config.yaml
model: "CTC audio transcriber"
train_examples: 26041
n_mels: 40
spec_augment: false
kernel_size: 5
rnn: "lstm"
optimizer: "muon"
nesterov: true
orthogonalizer: "newton_schulz_5"
adamw_lr_other_params: 0.0017
grad_clip: 5.0
batch_size: 64
epochs: 2.0
final_lr_fraction: 0.01
Rows from block 6, named by matrix and row number. Each number is 128 + 32 x the weight over the matrix's rms, rounded and kept within 0 to 255. All counts start at 0. Numbers have three digits each.
# weight_ih_l0_reverse: LSTM input weights, backward direction (gates i, f, g, o stacked) (model.rnn.2.rnn.weight_ih_l0_reverse, 768x384), inputs 231-307
weight_ih_l0_reverse.680:159130098065179138072119149124128166101104154099119130149136185120147109119119126197073140078213132205123077145159119095102134163185100078100118108090166089154176121133168158143122132172168089107109146127098109097107110099124157197
weight_ih_l0_reverse.681:104142091190020206197154145207183150198098093173168097119166180197117082141108075121094104188119090172152134122129119090169104104116098090116202108082142098122099137165159068092193165085142116197229135151139090112134140156095152168
weight_ih_l0_reverse.682:109109083109064146141138135133186091127114145096108171136072114081171201076091109139117091117137177133131084144117120148149105139148197117112117150104131168116129197085142149127065101088104148180096121176134104101174166164177167041
weight_ih_l0_reverse.683:093094115134162110162110112069141153170115150157108104111120114130133088131084113141073120119131126183093072077102144094132156117146210119184119213052153096192138130133108119152141078094131118069137157200099144009144127148065170101
weight_ih_l0_reverse.684:147136128143202158112080157132094137110120176108164121106105076099101150120094120162079147181193101134082083063157137131125218093065104086150137136107149149125177127088149102144143105079082131153123126115161095166107138091082150155
weight_ih_l0_reverse.685:138158084130175066143124197113086130059150090161130157072130158067117133139137107119150177125103185175098127125070059144225155111133093153077134200018100157102093024109130131163152174087163150131108096126160135186096177109145141047
weight_ih_l0_reverse.686:155136151141124107130185198134143129104127188094139145126113114097123166139134136127101114106116118118080064114119114123092121160118126156129127112102086225118172046064179090153110147110138160151191177119129112134120135128165139150
weight_ih_l0_reverse.687:185166181184139121188148134153103162094130157103073124118106121141206165131209060156134128150137141131196129158115058118105103085112079104141088134099156122120193174143130128110113106151104116134165124195133146175148145105169157105
weight_ih_l0_reverse.688:125143102144194088029133087167111146173091121132181097163096095200162119140116154151119149153089152118109154130089157162129139100179112109100158155169104158093136124161113043093173116094136177118179126132076066105147101060124155150
weight_ih_l0_reverse.689:160139147140171039095098107194067077092199201161179148098211146198103048158091060156096107131129135098119133144167067153122114104152125089161186138150078109088132125125159076133147137120167178101092152146023182120176147113057150058
weight_ih_l0_reverse.690:119196094133101098085081094105109094088152119168144164123132138060133101116056156118174057150112088103098131190178105136083110128177109134116075132146092075070089133143126070129093137159166220120135065078096143137091107126142094159
weight_ih_l0_reverse.691:169099105158066141162088146128170167164130032129118125128113127113115126096110120135116162154099150148098148098179143095164120106143120128157146147091083162098140016134153136161107126155116102150068123115130102137115142096144129141
weight_ih_l0_reverse.692:155142129101059107148129110088097142146163126206088123109149083164126155127091209103134058121134097102097209087170049072123103149116161183108238154083125055113126155175116125148106106077104127101089151144175150166152138147093102071
weight_ih_l0_reverse.693:073118137115083107118136076116113094116116119179182160154140138126141081132130092147121166096149130103132145075094142097084133124075156153083161132139131198158159111161131131126137128128179175143118118160149128138125144139112126101
weight_ih_l0_reverse.694:138178077079105098122155073136140113101115068156125148086128159114077111125105089126116111150104140120085121107122114098080119119108111150083111144110146097148134099091118122134176143151105152110166118096187092169110140211125116065
weight_ih_l0_reverse.695:152093135149117138122115128134134154132144116136246145153169161123164130092099128166070138137103157130108106161173152126128053078109066155103140151089096156173136180123147109139146137117187137156133166103153124104156149108123173126
weight_ih_l0_reverse.696:135102179113157118143106197177143147142165130177175101094126140128179169093163156113139168153157168074109097153163111127112100132122128102190154108154090095120078125139106133118160140127118065126100167186149148160104180189133154108
weight_ih_l0_reverse.697:070096174120089124106137134142181156145091174096161060171096093110159129128167063128126112135134104194162057121103152122109122110124179134107096124129070104158109127100176136079123102102081194104204201158127094046125138158184168163
weight_ih_l0_reverse.698:151099106142134113077141216161106140145124143182144125123118099126184125142178160146144170093140126084113144133141066117137085119182135085141148075103098102100099150160161142128083146106069216135134119144113175167121121066162122126
weight_ih_l0_reverse.699:087124093154115086212117181111169095109141100121113161126128150199112094188151118158111118085128095093147162088066096128095106176207108107165146108160170110124090162126148066135091117122118233082123075111162159086147128116144143127
weight_ih_l0_reverse.700:182179136096109142131086142084142087075149121172119088112090138141147150111110094128151137196129148149092116127099099132105161123103110115114110093105091138109135158117172113120111171125148159128094084150085180080154109128114133144
weight_ih_l0_reverse.701:144173157088113101073162095118132164183133177083134108128128172078102158085183141128127127178147086157096133060100103051158139114114126150084098164168140110170168127064168155154136136128127155168164179123125143108137134123128143195
weight_ih_l0_reverse.702:090049099145136181111159181133088093133142087106180147123161116143106089095132159149146138167127099078084156140114178139153036099115101127140187146073172118126121096097136045164104128167131130136092127149093185073117043135135142196
weight_ih_l0_reverse.703:163151040113100093067120111100082116088156089138131070118139076130095155151135128124109141083142133105135097104107110147127134133176214068156112132167062160152154131139145087141077138115085137108080170086145142180121104091179145130
weight_ih_l0_reverse.704:158162080086134103196111146066159079162047129165102067132189078102175119154141183105170104118094155113188148107143112109088176100133037133082128096137131119126144125130088086095179143072119177123135133126150145122088139160136153121
weight_ih_l0_reverse.705:076147133161120157106117135114140140118144180116174120161100125118175097122143139109106129155147145118161101127124128159142093159151106076142157104166098073054143098118143024133110101130106150107090064117140190076057107154112131126
weight_ih_l0_reverse.706:137115130132082130170110127186140130133159159084123073182125110112223178155072088138155134119171125129141089140123132115184048132114118098103098116185114161135130166151124088157202135145200076101157139101097106141192092107166126086
weight_ih_l0_reverse.707:086116109068052153063181146137169132115162138150092146098096146133194130157159134170117146132122124136156120122150133102104036130147118171085154107100123130131149145122176138096154145077160133162115127155135142167131165103182123118
weight_ih_l0_reverse.708:207059059118179119115076150134123146110126079106180111160149147139086091128127117106128119113121140164099167133153094180198124140135136110123132118107154147100109177144138055106083138119166182109125134114087119187150079100116074176
weight_ih_l0_reverse.709:179230097076089144186146130189135165120135112142119073123123120191091036124139095132101164127139140221095129129128115084108133117121105076090206119089086152114109121096109145091141126121133148128053170123078097123105134093136145175
weight_ih_l0_reverse.710:164137118083104138110099147084146173096147092177210131149105100101143082111090051167113168166030126159146117165107133138133115100092100127023063099194089122128153090126140121116170143099095165133145058092137208164133068134118160242
weight_ih_l0_reverse.711:191137060065136150040120179155137109115039113094082148150123117152143096096153168175099078088166138184114076100091131162182217111139119112035200133140088061121180084165140072102141114084106098131189149116118123092176155129176159157
weight_ih_l0_reverse.712:207088135153171077132084082119074163095175126110123075100139166168085100143117121090092108143174142125138126170136136098090146092098140152156068093172173086083130146126163116074119154092172112104089159099180136093102171075120137129
weight_ih_l0_reverse.713:119111161137130184134135135115121196103127105106140043108163152112184107134113048152146164120112152145132083142164104131163108139092175135166115089111147123127152105101122158189137199092109078134125169097105095192081170153073137151
weight_ih_l0_reverse.714:122116193093151134087173143115090141127127136086118096038118072131110128125145027055087138129154123124127116067134075139148100091147149104185146124114141154077151181097143099171135132111108141109115094088120044052059104145062147180
weight_ih_l0_reverse.715:089183144121152116141069162112130195131155081139135154111145126113106095094125124144115175119112182157113113103106123108053176160116060161100230211087104068134150126113088174123172046125089116151201197157138164048152124120101132119
weight_ih_l0_reverse.716:125130201129154147094102125140141101080149123104151098139191095158112134133095160137200114168112107120144136086142117125068092126150137126166169093088114097125103134075152158169188143168058186120149142159179125097066167170151154164
weight_ih_l0_reverse.717:149058092083172080145201134111088156073123086089147120131138127094141053125163182152171136177118088156076132174192091159135143096159114064133213161109127102153151133109089116098079119099122178163149188152109114167146140140185142064
weight_ih_l0_reverse.718:130118082142049102141116131130168129136094188141133085161103129144144129121153138144068141127149140190217093090105107112104129149096192095143133123120137154120137148155148156164145150057127089108121181172121119127114137148157180140
weight_ih_l0_reverse.719:145074100186180170106211159088094113135105124142149055113124113169068072106161134137123116110149127130081133107149106102099147088118091145109179152108123121131090141117142080142086143079100113131123129111128122136118113131127120161
weight_ih_l0_reverse.720:171170129096194099140101131067133106130112158142146119185111134155120141128153158104117151157144164155115172088098160100090143099080118169167194149115038138101123168150148116133170112078167139166098108096113093098133165124173144180
weight_ih_l0_reverse.721:106140124158086124158059162184093211055099124128148124108161139132053135198130078115125102134120133087173092084194071125145108092108128241085055136177129142106117137174157116150114154182167110185130126112127104088157147098116198188
weight_ih_l0_reverse.722:074105103180029144124114126098089158121147165184170197075157127098097162132126105143096146152179155099077128108111165163132136121080147105181030091114145102116166180072158043183126122140184100148084139169153095116137175146101128097
weight_ih_l0_reverse.723:093130145104171217103133155074114108081118108138057131129131098122148079101096159098142133096140128140115131113141142115157176137160154058129099114117120166184157193172101188167083062103113126127138080165167115148146130164128098137
weight_ih_l0_reverse.724:085154131100137106098092120156099129127163099096181118159115155157082081140156121153161129148132149131120125147103142136131117106147105154100074091104045151134116097159114094148091120123098166144099086109143066167141075135152119150
weight_ih_l0_reverse.725:191105136103142147089130111142094194078118193153071137123103085178072152098151114127106126128147112124120094080160120151115189094152134157136127152096112161133126138078090156174196129145157097120154099115102103054199156108138126120
weight_ih_l0_reverse.726:163106086103127212096160126164188170142127084082128146087110095183155135072156135087140151106140142116134099146084113154163119103149217102122120114106170086134060117108150104129104147092146123120194113068181168181102134159137123154
weight_ih_l0_reverse.727:173125155113145119138153102068205078085158066052084135176164139129125172089145146095131178106051133170138074175114098070141172143192131113079179087070176140178127151145159106186102150089110061187105129149144098120126133181114136145
weight_ih_l0_reverse.728:143075160137159107134135149164138140102139155166150121166151129096122121136132184151138109143115151159167137129123057138149103129114110093097134132169127101154066157128123183114126143181141111089111110057154142103091122091215076186
weight_ih_l0_reverse.729:082158201114159144110108171169187038123130090154167152116200084128119134196075163078134098158054093120155158113032067206140151155155125123132078115156194096126107093098110116117115061155100094175183151131109115171076180183053180146
weight_ih_l0_reverse.730:085125099136162116182081140097162092150151120098160189130098154187108103113119170130108199078070121097128117120070170156164125167126101133152102226087069097115114087120161122063166107122107173184111096163132133156137130121137121119
weight_ih_l0_reverse.731:142126116095138107192108140144064224207085142161167110142139141078081176157165072114117136159101137131065147100126115153122151099137087166133139140131092110113128064033158124141095184127116154137124114132146103086188130144108144143
weight_ih_l0_reverse.732:080159158090106083055129099155170122156156087155073149168118153195080097153080134148138125107086092164118164102144146154136133141167092078122109150132120178152121153131102149134197139177104150052057162139090113150153078061119120088
weight_ih_l0_reverse.733:229128138082078131117139140186188138135117165110126175055143127161167085098127077112140143128110118181067114113171099122151085045162216132115108060065111102102136127048127105152157190118135113161182105140178137208151132101132186107
weight_ih_l0_reverse.734:127127136157112130123135150148105138078119174091146138151145114084167223110151152116107109138085134081108148170065131124175087122123085090149145125122110106133103121117153123145131201135125163120170171102114134179084108137134124100
weight_ih_l0_reverse.735:093079138178191089196136132112078071136135148159092112118077162104086160128142106170150102162160133144129082172083174139122199176098086153108125171109151059209155084115074182159053159112103202081166118104114177130126091195121153105
weight_ih_l0_reverse.736:172083094077147139097084080126081140131114128147131117111112177133040148154106090148165107082102109127108119132103111191134154133127127034166082122187068178137111193127143134131067132082170127145182089107118111179152162167134099124
weight_ih_l0_reverse.737:111141126094067158108128089183116175160077112049150110129082115121162139084050123132100089187183106189148115068141147105052076130163158063118075074156126135153173157152162125150137143095125125159150092140119108171128166112144117117
weight_ih_l0_reverse.738:159104169153144147088148103117178169106144124156161116119099142194108157145109102155127111136187112085150097180047072190101078064140128086124122120089151115178112115106138161120121149057123147085135117121170088124177162148150061110
weight_ih_l0_reverse.739:160124171148114096126136139151079082057160115141130123137107162118129152122153056168121116180138142134118103148160137129163131129078092102161196151144087115108107142190140111110150111119114083116071115150162170132070146150128149138
weight_ih_l0_reverse.740:120113111145104143151131152118065099136175141140149126157125139081105133139193157111119128071155148120135128128128087147058103089109065188096107197185164117175104126069127107111112069136128175100092126125137186169173134146096127160
weight_ih_l0_reverse.741:082131185151144155085119078139098155200079181186095104126132101125150099145144100155103166100199147122143129140166098102099123052134208082089172087131155091159162171154122156129120169106130123081198096167119154074143144119094074168
weight_ih_l0_reverse.742:090072160085173116149166106121065093169181146130210122119125182124058143130125118118162159166102157165132146128111132105140078137122108129076166067123148146133113145101077128210104193166114079126111097107107130172106125077141088098
weight_ih_l0_reverse.743:110190120142152136197131116119100084070075205131101055113134101169171099103160110157135105115092174191123163122085108131091136127149134097148107175086053197144132157130089114120159070152131113103140089090164126170118134154106172139
weight_ih_l0_reverse.744:109038118131077109130102106143059124168106146079127117124173125113116051091120170169106158157122156104143091141146173153154124152088124093150143140146187085148098078163054193056136109133112116079138145151120129055113074077124118131
weight_ih_l0_reverse.745:107120214095119150057133185101182072139117103092112086129121149143077136132124121116153131096103142139150121142110100155111168117084141088141151119124094116132126138134148095135114127096087126053091099148128117108092132067065132158
weight_ih_l0_reverse.746:133124121146162140108116104120137135131109116195177109089160083172088126106183102147115155123130077101120094191145130109169093130083146130166098138075099127172128170125119077040149166091135138161156053108091118124096126146139108159
weight_ih_l0_reverse.747:116078063101078108162096150129153153105152094153119124203090097161148167117158118130149121091168127127064124106092094070139039171157113087124144082079184193134123130164146170118120149111071116155075169146111175091148150146113054057
weight_ih_l0_reverse.748:099165041144058120212060100123085155134068133158079078170102157147108159159123139126116131168108071147118107110138135204120144100131120161081100148096145163125133142145114126129136145144119087186055133153126133193086122155092086109
weight_ih_l0_reverse.749:166178120138122112126160150139118057095081099151175114114138130149132079151090221033104115148137131101141139160148127120107092073100117154102156088097165100112115152149164079156112115099175162121105143146159167078097115084121148155
weight_ih_l0_reverse.750:102119129095159117240145112132146175177078118087142131136101143133214098135121164080124141116173121118097136129110119079127078126088182113185081159134121144103103100129068125145166153094085108103154149112130168121129160108069122130
weight_ih_l0_reverse.751:132103192145041119210113138160055205150107109129155078125132119130119091099105103096129146192132145126169151154126126100139102109192103174065103152095115154132122139161141148174130142087144089130128170096161126176099100167083138091
weight_ih_l0_reverse.752:161069118168119108081155126109111201127106153037145105159114101099081145123141105193147171111124075154121117134121047174110102112151144115119152142078124167150063151120054252190080062106050107175116134117111116135118155088122078132
weight_ih_l0_reverse.753:088110140076084120118119184119145159216169112132164093117150125100095092169183140155147153115141127130154104175141107101122169107096051122149098114157110153131134121061102131130161166160194080100183080128082103118175106142112178099
weight_ih_l0_reverse.754:077081105131111113108124159166125145095080096096111134112161138169188140168097165123115073112133116189138159145166127123112094117120196155078193098067137138113094153136115144096126095108143143137117160116173139113149104083138116110
weight_ih_l0_reverse.755:041151096090089107125113106098090118123128125081098227136129111136096098156159131138119075172168115130161151142153147093096115108204132123162129110149091089120098132175126120101127136137123170077075121178099155132164166094112127096
weight_ih_l0_reverse.756:090166203111186108101147138125166180112087097092126156132112095088136116148093043113172142158077110098110108136154137139151055123165118187086085137160145251136171136113143109122142072164163047084065147154148179144142105066173108129
weight_ih_l0_reverse.757:143104109139166213144153098135099105114141118114109161130114123081102103066109118093089146136146132083085140128117134127118153126124085120108120211097099105122165216102121129121094155127154129134186174122126095079163188145120129161
weight_ih_l0_reverse.758:138153138096125152127137193162132069123147138148109099116121076101161143079135162178077126167097111094138097110099133112110100100089149142138090130120139131148133089142163135105148125100176134145136148088130165155126097082089110165