config.toml
model = "CTC audio transcriber"
dataset = "short read English sentences (LibriTTS-R)"
train_examples = 26041
n_mels = 40
hop_length = 160
input = "log_mel"
spec_augment = false
win_length = 512
tokenizer = "char"
vocab_size = 32
arch = "crnn"
norm = "batchnorm"
hidden_act = "relu"
depths = [1, 2, 1]
kernel_size = 5
stem = "single"
widths = [128, 128, 128]
rnn_width = 192
rnn = "lstm"
bidirectional = true
rnn_residual = true
rnn_layers = 6
optimizer = "muon"
muon_scale = "original"
learning_rate = 0.014
momentum = 0.9
nesterov = true
orthogonalizer = "newton_schulz_5"
adamw_lr_other_params = 0.0017
max_grad_norm = 5.0
max_steps = 800
batch_size = 64
epochs = 2.0
lr_schedule = "cosine_restarts"
final_lr_fraction = 0.01
warmup_steps = 40
weight_decay = 0.3
adamw_weight_decay_other_params = 0.05
Rows from block 7, named by matrix and row number. Each number is 128 + 24 x the weight over its row's rms, rounded and kept within 0 to 255. All counts start at 0. Numbers have three digits each. After the name is the row's rms in percent of the matrix's.
# weight_ih_l0: LSTM input weights (gates i, f, g, o stacked) (model.rnn.3.rnn.weight_ih_l0, 768x384), inputs 0-127
weight_ih_l0.226 100:129147123097139128105105107148127109118128160118125135136111090083106070148082142108143135097140122103137085136142133111152114123136114111111121166115139179145132120114159142150153119103157103153141146117139124176144153120144143123132152102121130145147127110158144143124140157122115114182115087126133093094123126134138160122184132127137129169138149125105126133123129187159128088148114
weight_ih_l0.227 098:085134118107097127081167108141140136131145129121094161166099112094133136091134148136152123098098113148166105148163108121074127161110132125070119104148157102160092157104157129119104098132119137154116122155145085097090131098163141168121128180135148115137126129130137128124099147143145123135095103128149135131099133122116127109119096094165120182099146133127137102126141115172116137135131
weight_ih_l0.228 095:155178120101133141151112148134124146145154157148147103118107072120110170139102114148125058118101146146109119113097168085123141098118132111117088169121127086119183096123115138108118155131118097139157114075135130113149144117108115083123146103151145115129136082188113162138132108109128160058134138144108126091160151158137161188094155174117137117165161118134155146133128107156115178144159
weight_ih_l0.229 104:127143120146099098152109108150129116145093155135113107090142150078099152124139121139139165137106128123171153145140157096128104145160124137116137179132105114107079122138139133143161178138092164155109152181090135138135127080101121120175133116122117105138127145130139105143131151154123127123124121150139149113137119098135117143119138117151121129127132107142132171139091113125117108118097
weight_ih_l0.230 095:086120120110166115092126087181098108133131115104122140110155128111103132117170108130158109143143133139112134132109096129103120114148104092102147126153141136128118154081122108121127159178125144122123143114132137156102077086114100142146144121135162101135095113155121115124100172137138129143119146135146133118169158107124094121106155137145109098099159155152081107112150135139200103120132
weight_ih_l0.231 104:107155130123173146163126130127094188116126126098155099110180118138143129141134102142142126117131135112132106142127124138092128119120164105113110092139142120127111161137129122100175159158127088101104140113095146148145105132103070124115115107136187108172130112150167123174124150105128084086145131149104158141089125151110127119161136090129110148107149167127133109098120116177122092148124
weight_ih_l0.232 102:123153157088106117135148145126105112129114152121135183108139166102122128089119119131103128142120126119133117131097120116109124122163120156108100155144142132109104114093123104130097127118121125175114103136151152121139105152161156157156138149123123102130154149090117120098140115121091102099106123140154139153157129106150115170139125099100122132155127138137136130105154124121174116160095
weight_ih_l0.233 104:074128185144100093130151133147107181144091128158079120122139124116130086139119113128157058170160125149105133092111096113145128121095127102149147134160105090141130141152149149123131137140112115146132089133114154100155093094127138127138132107165112102154135103169104134132160153090093114097103123149113105139124123112129154109166102072092179111161143104119118096115132158132111136101121
weight_ih_l0.234 103:158163131127137121158136139190107130076100124151129069128141120096135139121111087152147111136146150158140175141107146118141129155100166106129105081146119162126147117120152130123098134107143089123107122124120115157122148119120151158173146120093134147126122132125101146146104154176151129154137174091082130106132121132114163116098065107174189103058162110093117126179108089113106122086167
weight_ih_l0.235 115:168128075113143152107111105142152133115100082179132120106118104119114153108130078178129095151132138128132115169100133153169080110106113117105175131128134115170113130149135141114120136120137144096126171173162147146159127161104121092092141128103132163157101161124113190156120105160123128129109101117096113142120098120130135103102164166138159109138144071130139123109134132098158163117131
weight_ih_l0.236 103:131136175141161124122135143105125133133132155118113141118090134112153138118165144127132152133140143140167165146096126154085130150123102110120137166132095142089146123117133132140112153142142133108124109122171162128072156146124106145089114133120155132138095104152134112141126118118140130148129095177133109169153110159115137142111110147191198116100147142112148165145107074157112104142118
weight_ih_l0.237 104:101133135145116076161147095117118166108119148166116111116123083093111150138125143160149161181146100135149104144140122146120106148125133128118149126128108153150097105162080124133133147126093144119125135176148120120098157085132134128121152121139066102079120104123148114126126176171150089081131146106110168100123172147114144121166117119089154143135079116123115082138079134117120140121152
weight_ih_l0.238 096:127104113135147147126149099125117146161093106067139158126094117100150123105130090129168117187108162130121142149102138097121110108094146129159131148122189146101145097150103146074152145103153105157126099122086110114165120129173118143130090096171100125148133105183106152119137185117143152109127132098116129097114136101117138117156105150174162102125148140152125104107103160104155090106145
weight_ih_l0.239 095:161119140113141145102094138119112138143144120097156112102141138106128128083154113186127135099164136119105114130109134103113153165125125136133132133096177129137148127102127133109107106152129108133089144143121093146113149166122120066156157124095125098128085134157144140129113147108130145132141135113147155121175081128143109149129106090129162117135170136111139127151158186149175144193140
weight_ih_l0.240 109:119110137088132161096109104091154157128132102124112097120159163170125141140085104151123109134142120171177129082155135136200110086162162137189121134107144111142155137117122123109112137128144094100126116156113106157097145115135129126109102159128144095106117159158131139116127116123126092136127138106093100138116086128156116148156147081107118141154121158120142155136140126158150136127164
weight_ih_l0.241 088:119122113112146138170150124125105149134133134133147126168158105141188143134115140137131106151095111101107128126131141091148127098146079136136117154139097127150164109125161105111103108112113112127172175142154126085109107111173092130116166125072169142097105127125131137160182150162102120134133097151159146113124159125123141166130139150132142105103141082094152111113143081100143143157122
weight_ih_l0.242 096:137120143128128128104099109124128100110117150124130143152110126120148124111100126064169134126092142078126130143117124135133111115137123087119135156119118100115134135164141102140144126133150113156105099133111136131131143108121116141125126147139144195079155143131112138140135072087152121105124118119141132133109144110129131095113093103094087085100107151138085141135125135193120122125077
weight_ih_l0.243 103:125089076098088103114116101125126070138167142125129157129156131093096111136138108158088125174119127149150113094126119114127120127134139121162128173158122151146170118144076149130176074115127117159106125151120141155116135096125140144099172138102160098179131141118092126131138147092146134132144117115145138081094112131127169159146089109132139124143130097137079099140135128151139134147090
weight_ih_l0.244 110:108117150145091108124112131126130158129105120029108121112122145105076096191156116124119124132107135158125139125095116141181112138135089150139126135112158166119125111128186133142154142121135153115095120139141136098111115114127112145182189085122136133110151086128122120141123210128131084131108119107104134132127121131162135125103089163134127119137131159107115172130114126117100099107151
weight_ih_l0.245 108:169135150127158121118105119113090159118136132082138081119129096129132123088095137141129106118096154159125162142114137130118123135147158142083110108156145147140139153087164151118156104119125144151125150154127161144089163089158149126148150138109113100094143123134112084108144107102184103146150099149112111127125096108072105096138086138147129127094096130136138155185113153145111052129143
weight_ih_l0.246 103:093130131151165117104117103164134098073120156150114150103102099100127128153154143140107112108078164101180160126115110146134129125146116086149101155140141145148131127127148139134132132129096149160113113144169109155130136169103144107136148095105118147125135129126119133151118186145173105102095156080152136112144108126149145141102120140112150146143116117148097120151095109109137153075175
weight_ih_l0.247 104:143113164157152134126093149140146096108159159113190106128084133087158116094140115133188145127105109082069119124127143164114130121155089102091081163138157139127130137106123145141106120146118097091110183144151111140123139116126107138133150148108120102120096158144142120121145138109154146143144119139127128096115186125099159150083133088081112155120106102146134152134128145100153104118106
weight_ih_l0.248 096:131138144118089144139163123098133134105154110110126147184153147121131151147215123163119103127164082130089113128113083171148110102148108143138133139127140132116160123165122179125101108132127144140145109102138107121120110153078132123114169129167157118144110137171108128132102143139122137184113159099149132129106158140149134161118106133100143116142172145106138133166118082127156159165059
weight_ih_l0.249 108:123151132169109136142118127118125159096125088141126105125141131114155150104090207145135127152119100087130103120139148137122112146129152143124096183119089162171131105096132081122103111085132126113157073145110129111098140130169122122112164125136130119148112158160144105145136059155158104103144158188133162091137123134123169138141087099106132126109098141127125110106142169138125152129081
weight_ih_l0.250 109:141136131153119120159115143131139133119133141080141139149092147190141171169178124134132106140118151139072146127169120170106145116134139159128146141144162145118154121140156142099109106085112124131107178088123139131082106127107125069126142090115104103105140141127141079183143131109152127175142145082122165072090178137144156137136126159142128092142120129128139105150147158136148109161165
weight_ih_l0.251 101:132154161136103091136125159120102095161138144144153156148160130122095151145118149115110121152118130136128202125101114172164116096150125135135127154153139186110106107170174134107106145101137135152143120132117164137143132130156121134114152123151132162102180109173118117142156143145128110150135117127149115114105158123170126123155137127142099120034082133115171182114142131131091133101109
weight_ih_l0.252 113:136156135117143138155140114128130165134123108127148079080083129177174149139126157117182081106145145102145131134130143135137092141154140132118120105126108092143109129166139108150129095119127118117146157097094122102147112119125091103145146135154144174112090136133132135120126134164096104113126084148147140163118075098144132107076094113141113135112084122142123137115121134118115085169128
weight_ih_l0.253 106:138135139164156147128115109142088131150108125109124122145109126129151122143104096120182115123131130108100128101131136152177164141081139077130087160156132110107142103131187161091166108120142126152106168136126130135121134125119137115083153113107132095161128128114130095109147129140132149151102144147121202075145132102140165132174112109092126124081111127083084114132102141118155135089169
weight_ih_l0.254 108:172158149121139080106080092130174118166118118143118157104148094117118125101101155153141137135126140110165115132142104112131077105142131134094140084122114109147130109145104170137101086126142137148126095136150135094120095131169102148115144116102110115114135177129100108116147105101129109233093130093097116114151096153117123136165119164160081108117127137139111080135154122076141107159136
weight_ih_l0.255 110:116110148096131115131180113152109148148116121116171177139150141151120138159145150206127112116105123171147129162114116140134127103090122176177099124117169183127114109118161159134089127121111143159134140136127163113144139140094111149143102143173097134144109131145080151170104124141156138141143127115128183121131114138135122130105104159124097175128122118134120123109119121103095129160137
weight_ih_l0.256 104:142108157159091125114164113127113132116127158117144108169107102141152157091119095139130135132140154110115138100150139106138103101153139146110117112190100136154152175118130149106138125136116098132160154104117161144120107097115107117146154121135127138178105108140130172137115133124102159090114119140137124105110154086117131130111138127153137139133132133099097131108128155115106174122132
weight_ih_l0.257 111:120142124129162130124089095113120144128111096124141095130110137116153094159110120100119144089124151116139122125111118131123116128140122081079176093144163122113167157124115146143113134098156147122140116115117136118150146137070151122156116100105154127172128151125139117107129134102124137132095149087216130123172120117079124119142151157087176149157135085134135101118089127109155139127078
weight_ih_l0.258 107:147155138129140114106141132142100093118157146167128122102087127098123155150125127110134126120130133181093128146128162120120127102106117142114120134115093175100135152108131161093149120100128123083198128140071133116095149078136121089120138101126158124119118127124115089086164095138130115173142079114141157168128173143125135145140167084145191119142148137099114109172078109100085079132123
weight_ih_l0.259 108:068111104127119154112163106110152122095112100097128160131134135068162109118125147120075129114138114120126116142164096142140118098133158080120135156118101129173116168104097132100140152072151163160109113037128154135133149140147106143149152107110126140109099147159155157133104157131120117095140131096129083145114124144111110114182101167116128130141147167124084135109108080171124122140134
weight_ih_l0.260 102:150141088111130125112161136103133126138157081134128142123111140158132122184105088109126106162142124140101143123167116106133174141122074141148121175129080161165146132104096133127159119152138153087126165121152168150179140165108137114152128102103199132145090144152127116131135121121139162136137129122111110158101120112150194181116129149124140103144115146099132106123113144096104076117137
weight_ih_l0.261 110:170092122130141127131170119110114120119102120152127120159155106117154115142132091145156092095149163142134128155128129130098114138123172117124128154134177150088127128133137116164128198184102133132159108159107146124123132139116107113135131110087160131128109138135096150088101136129138151115121084128101136124113062163115118133123104157157091077166140117127106110121107132158106132122105
weight_ih_l0.262 100:071136150138172127113119115121093102112144156157114148135118114137113140152123143151125120146149154121120108129123160160153092144158126079117150163113130143102138134164111089080123159093132103111173105155118100141182186140103141139136121117151138156112142086135120131110188117157137123135157085140113061118136067076108128109078108108072130133135158135127125118114081100154158103115142
weight_ih_l0.263 105:120127132162135143105107077136050120124138133123108149179159102111151142085124155203098134127092132134152083106149108101139124099158135132095100125126158157166120117128103129135115159168134132146136126140147122117157147127100170119155115129144147115091128137167138141094153121130176132087116096113167138107138118108097117148124080114119168158147119087182122154115121126166178131113140
weight_ih_l0.264 098:140146137136146101154135098157110101114166127055157148176142141125112177114117102145135190126172120154167116091122144142137083103133146118109136176126150125160142134090140119138139122154135131114104120117132140143092135106113117115103143132125121152155149141128131162081113157122114114099170130145135119100118153151152116119154098102113132129098128165117130143123104158127104161106163
weight_ih_l0.265 101:105194154160142091149092136144108146155108170143175128144100170093207098127148134101114110178092133108103099112133152147109136151093136141120154167153082176096129101089112133094121066172136141110106132145152153131068107129140135105141140119135148136115132174099137115155117094140152140157096110097135122117096197136143088119120095123138135150113128154148149128113103123118102170107118
weight_ih_l0.266 094:106138107121117141124138140130116139136066140115147100088179105157137143093105148126149133095124128134105129110143119148121121128133112084112136110161089202100153116124174161145124089134120122104114208135124191096107133129134097139113139093138105139110124103115122152161129157131109129152120126110126099099146136105133149115134118117136133092154099163155121143109151133176098172156128
weight_ih_l0.267 098:118129135138149143167155144147097140146153186139117174162168108140157130090118104091075159159135165141103144117121106124163109143121127146132119103124128140139153079136132109123113173122101097157144076097135130120156113119143111168130078114137133131156083108148126119091129130144144091090126116141125069151132105128118138125094166177098095127094124142126118152108151087092143082142145
weight_ih_l0.268 103:132131149138113117053103105139081121102151103129137124170096139152101118128137093085125134116139114129100132146183118109085166127107124107088125180080153088136132126110110106074117107067145092121169099136134112100071148132152153140110108112138141144126140126119118107118172119099130080141110158118118154102129150175142131117112087126127124171109173165136100073148147139123137104152134
weight_ih_l0.269 098:101132149153116092138163100112095162152095144152100135165156098121162101150116114146153103122123119156114154109120116157188125120079096131119135140111089154120132115162092169108143091132117129148115177147127138123142141133119111164135142178110152102137097152118134105115098103154104136137166102145124116119100143083097165169109140125125183134171136125091123159085132102161168146144134
weight_ih_l0.270 103:101150155148173125152105137140150072130099132145134144114103124116132118140129116142144141086131138137074075166131113141128141124112106120124111155157168135160132139099107106177161075117098127136122074130111112184150108129126125088163117137099149186116133056121133097119150146111126104121070103137081184117136103115113090132123146163152143152135115094171111155129128090057074089109112
weight_ih_l0.271 102:117103138136135124105108111140115087155110115115113136125146137121135118127133105147160183117101153151091107123154087094095152115146145091127116159089152157131144096153115144124146149149118143136093133121111131104106153095146122156131107102110139094110115128120126102125113112141108124115118113066100153135113122128132121158139213150142099157139102128111127140110114133125142125121112
weight_ih_l0.272 100:132142150089124172098131149124127134132182132075171133143137095126140114107134188131109181103110179117097071109122092146132098101123117084132133134151120116131158149116173128123152130120124131150117137138152144143090153088129118119141116136118119164139134162149127112129106159160110119115108121111094162118119137064136109114156122159161125088109073159130106118113108152125107111106162
weight_ih_l0.273 099:138125134168126096113146111128144119122099120097089136079105130124108122134180185134104145074107180112111113146104131076097135123139090162149108122140143115150131153121111126194161153154142099099127133152111136144129150101130114083144146117146113155096120099127082123115129112148107126201141115101147132086169175157101096127120168095118179130119090105122115091146143117113143081150099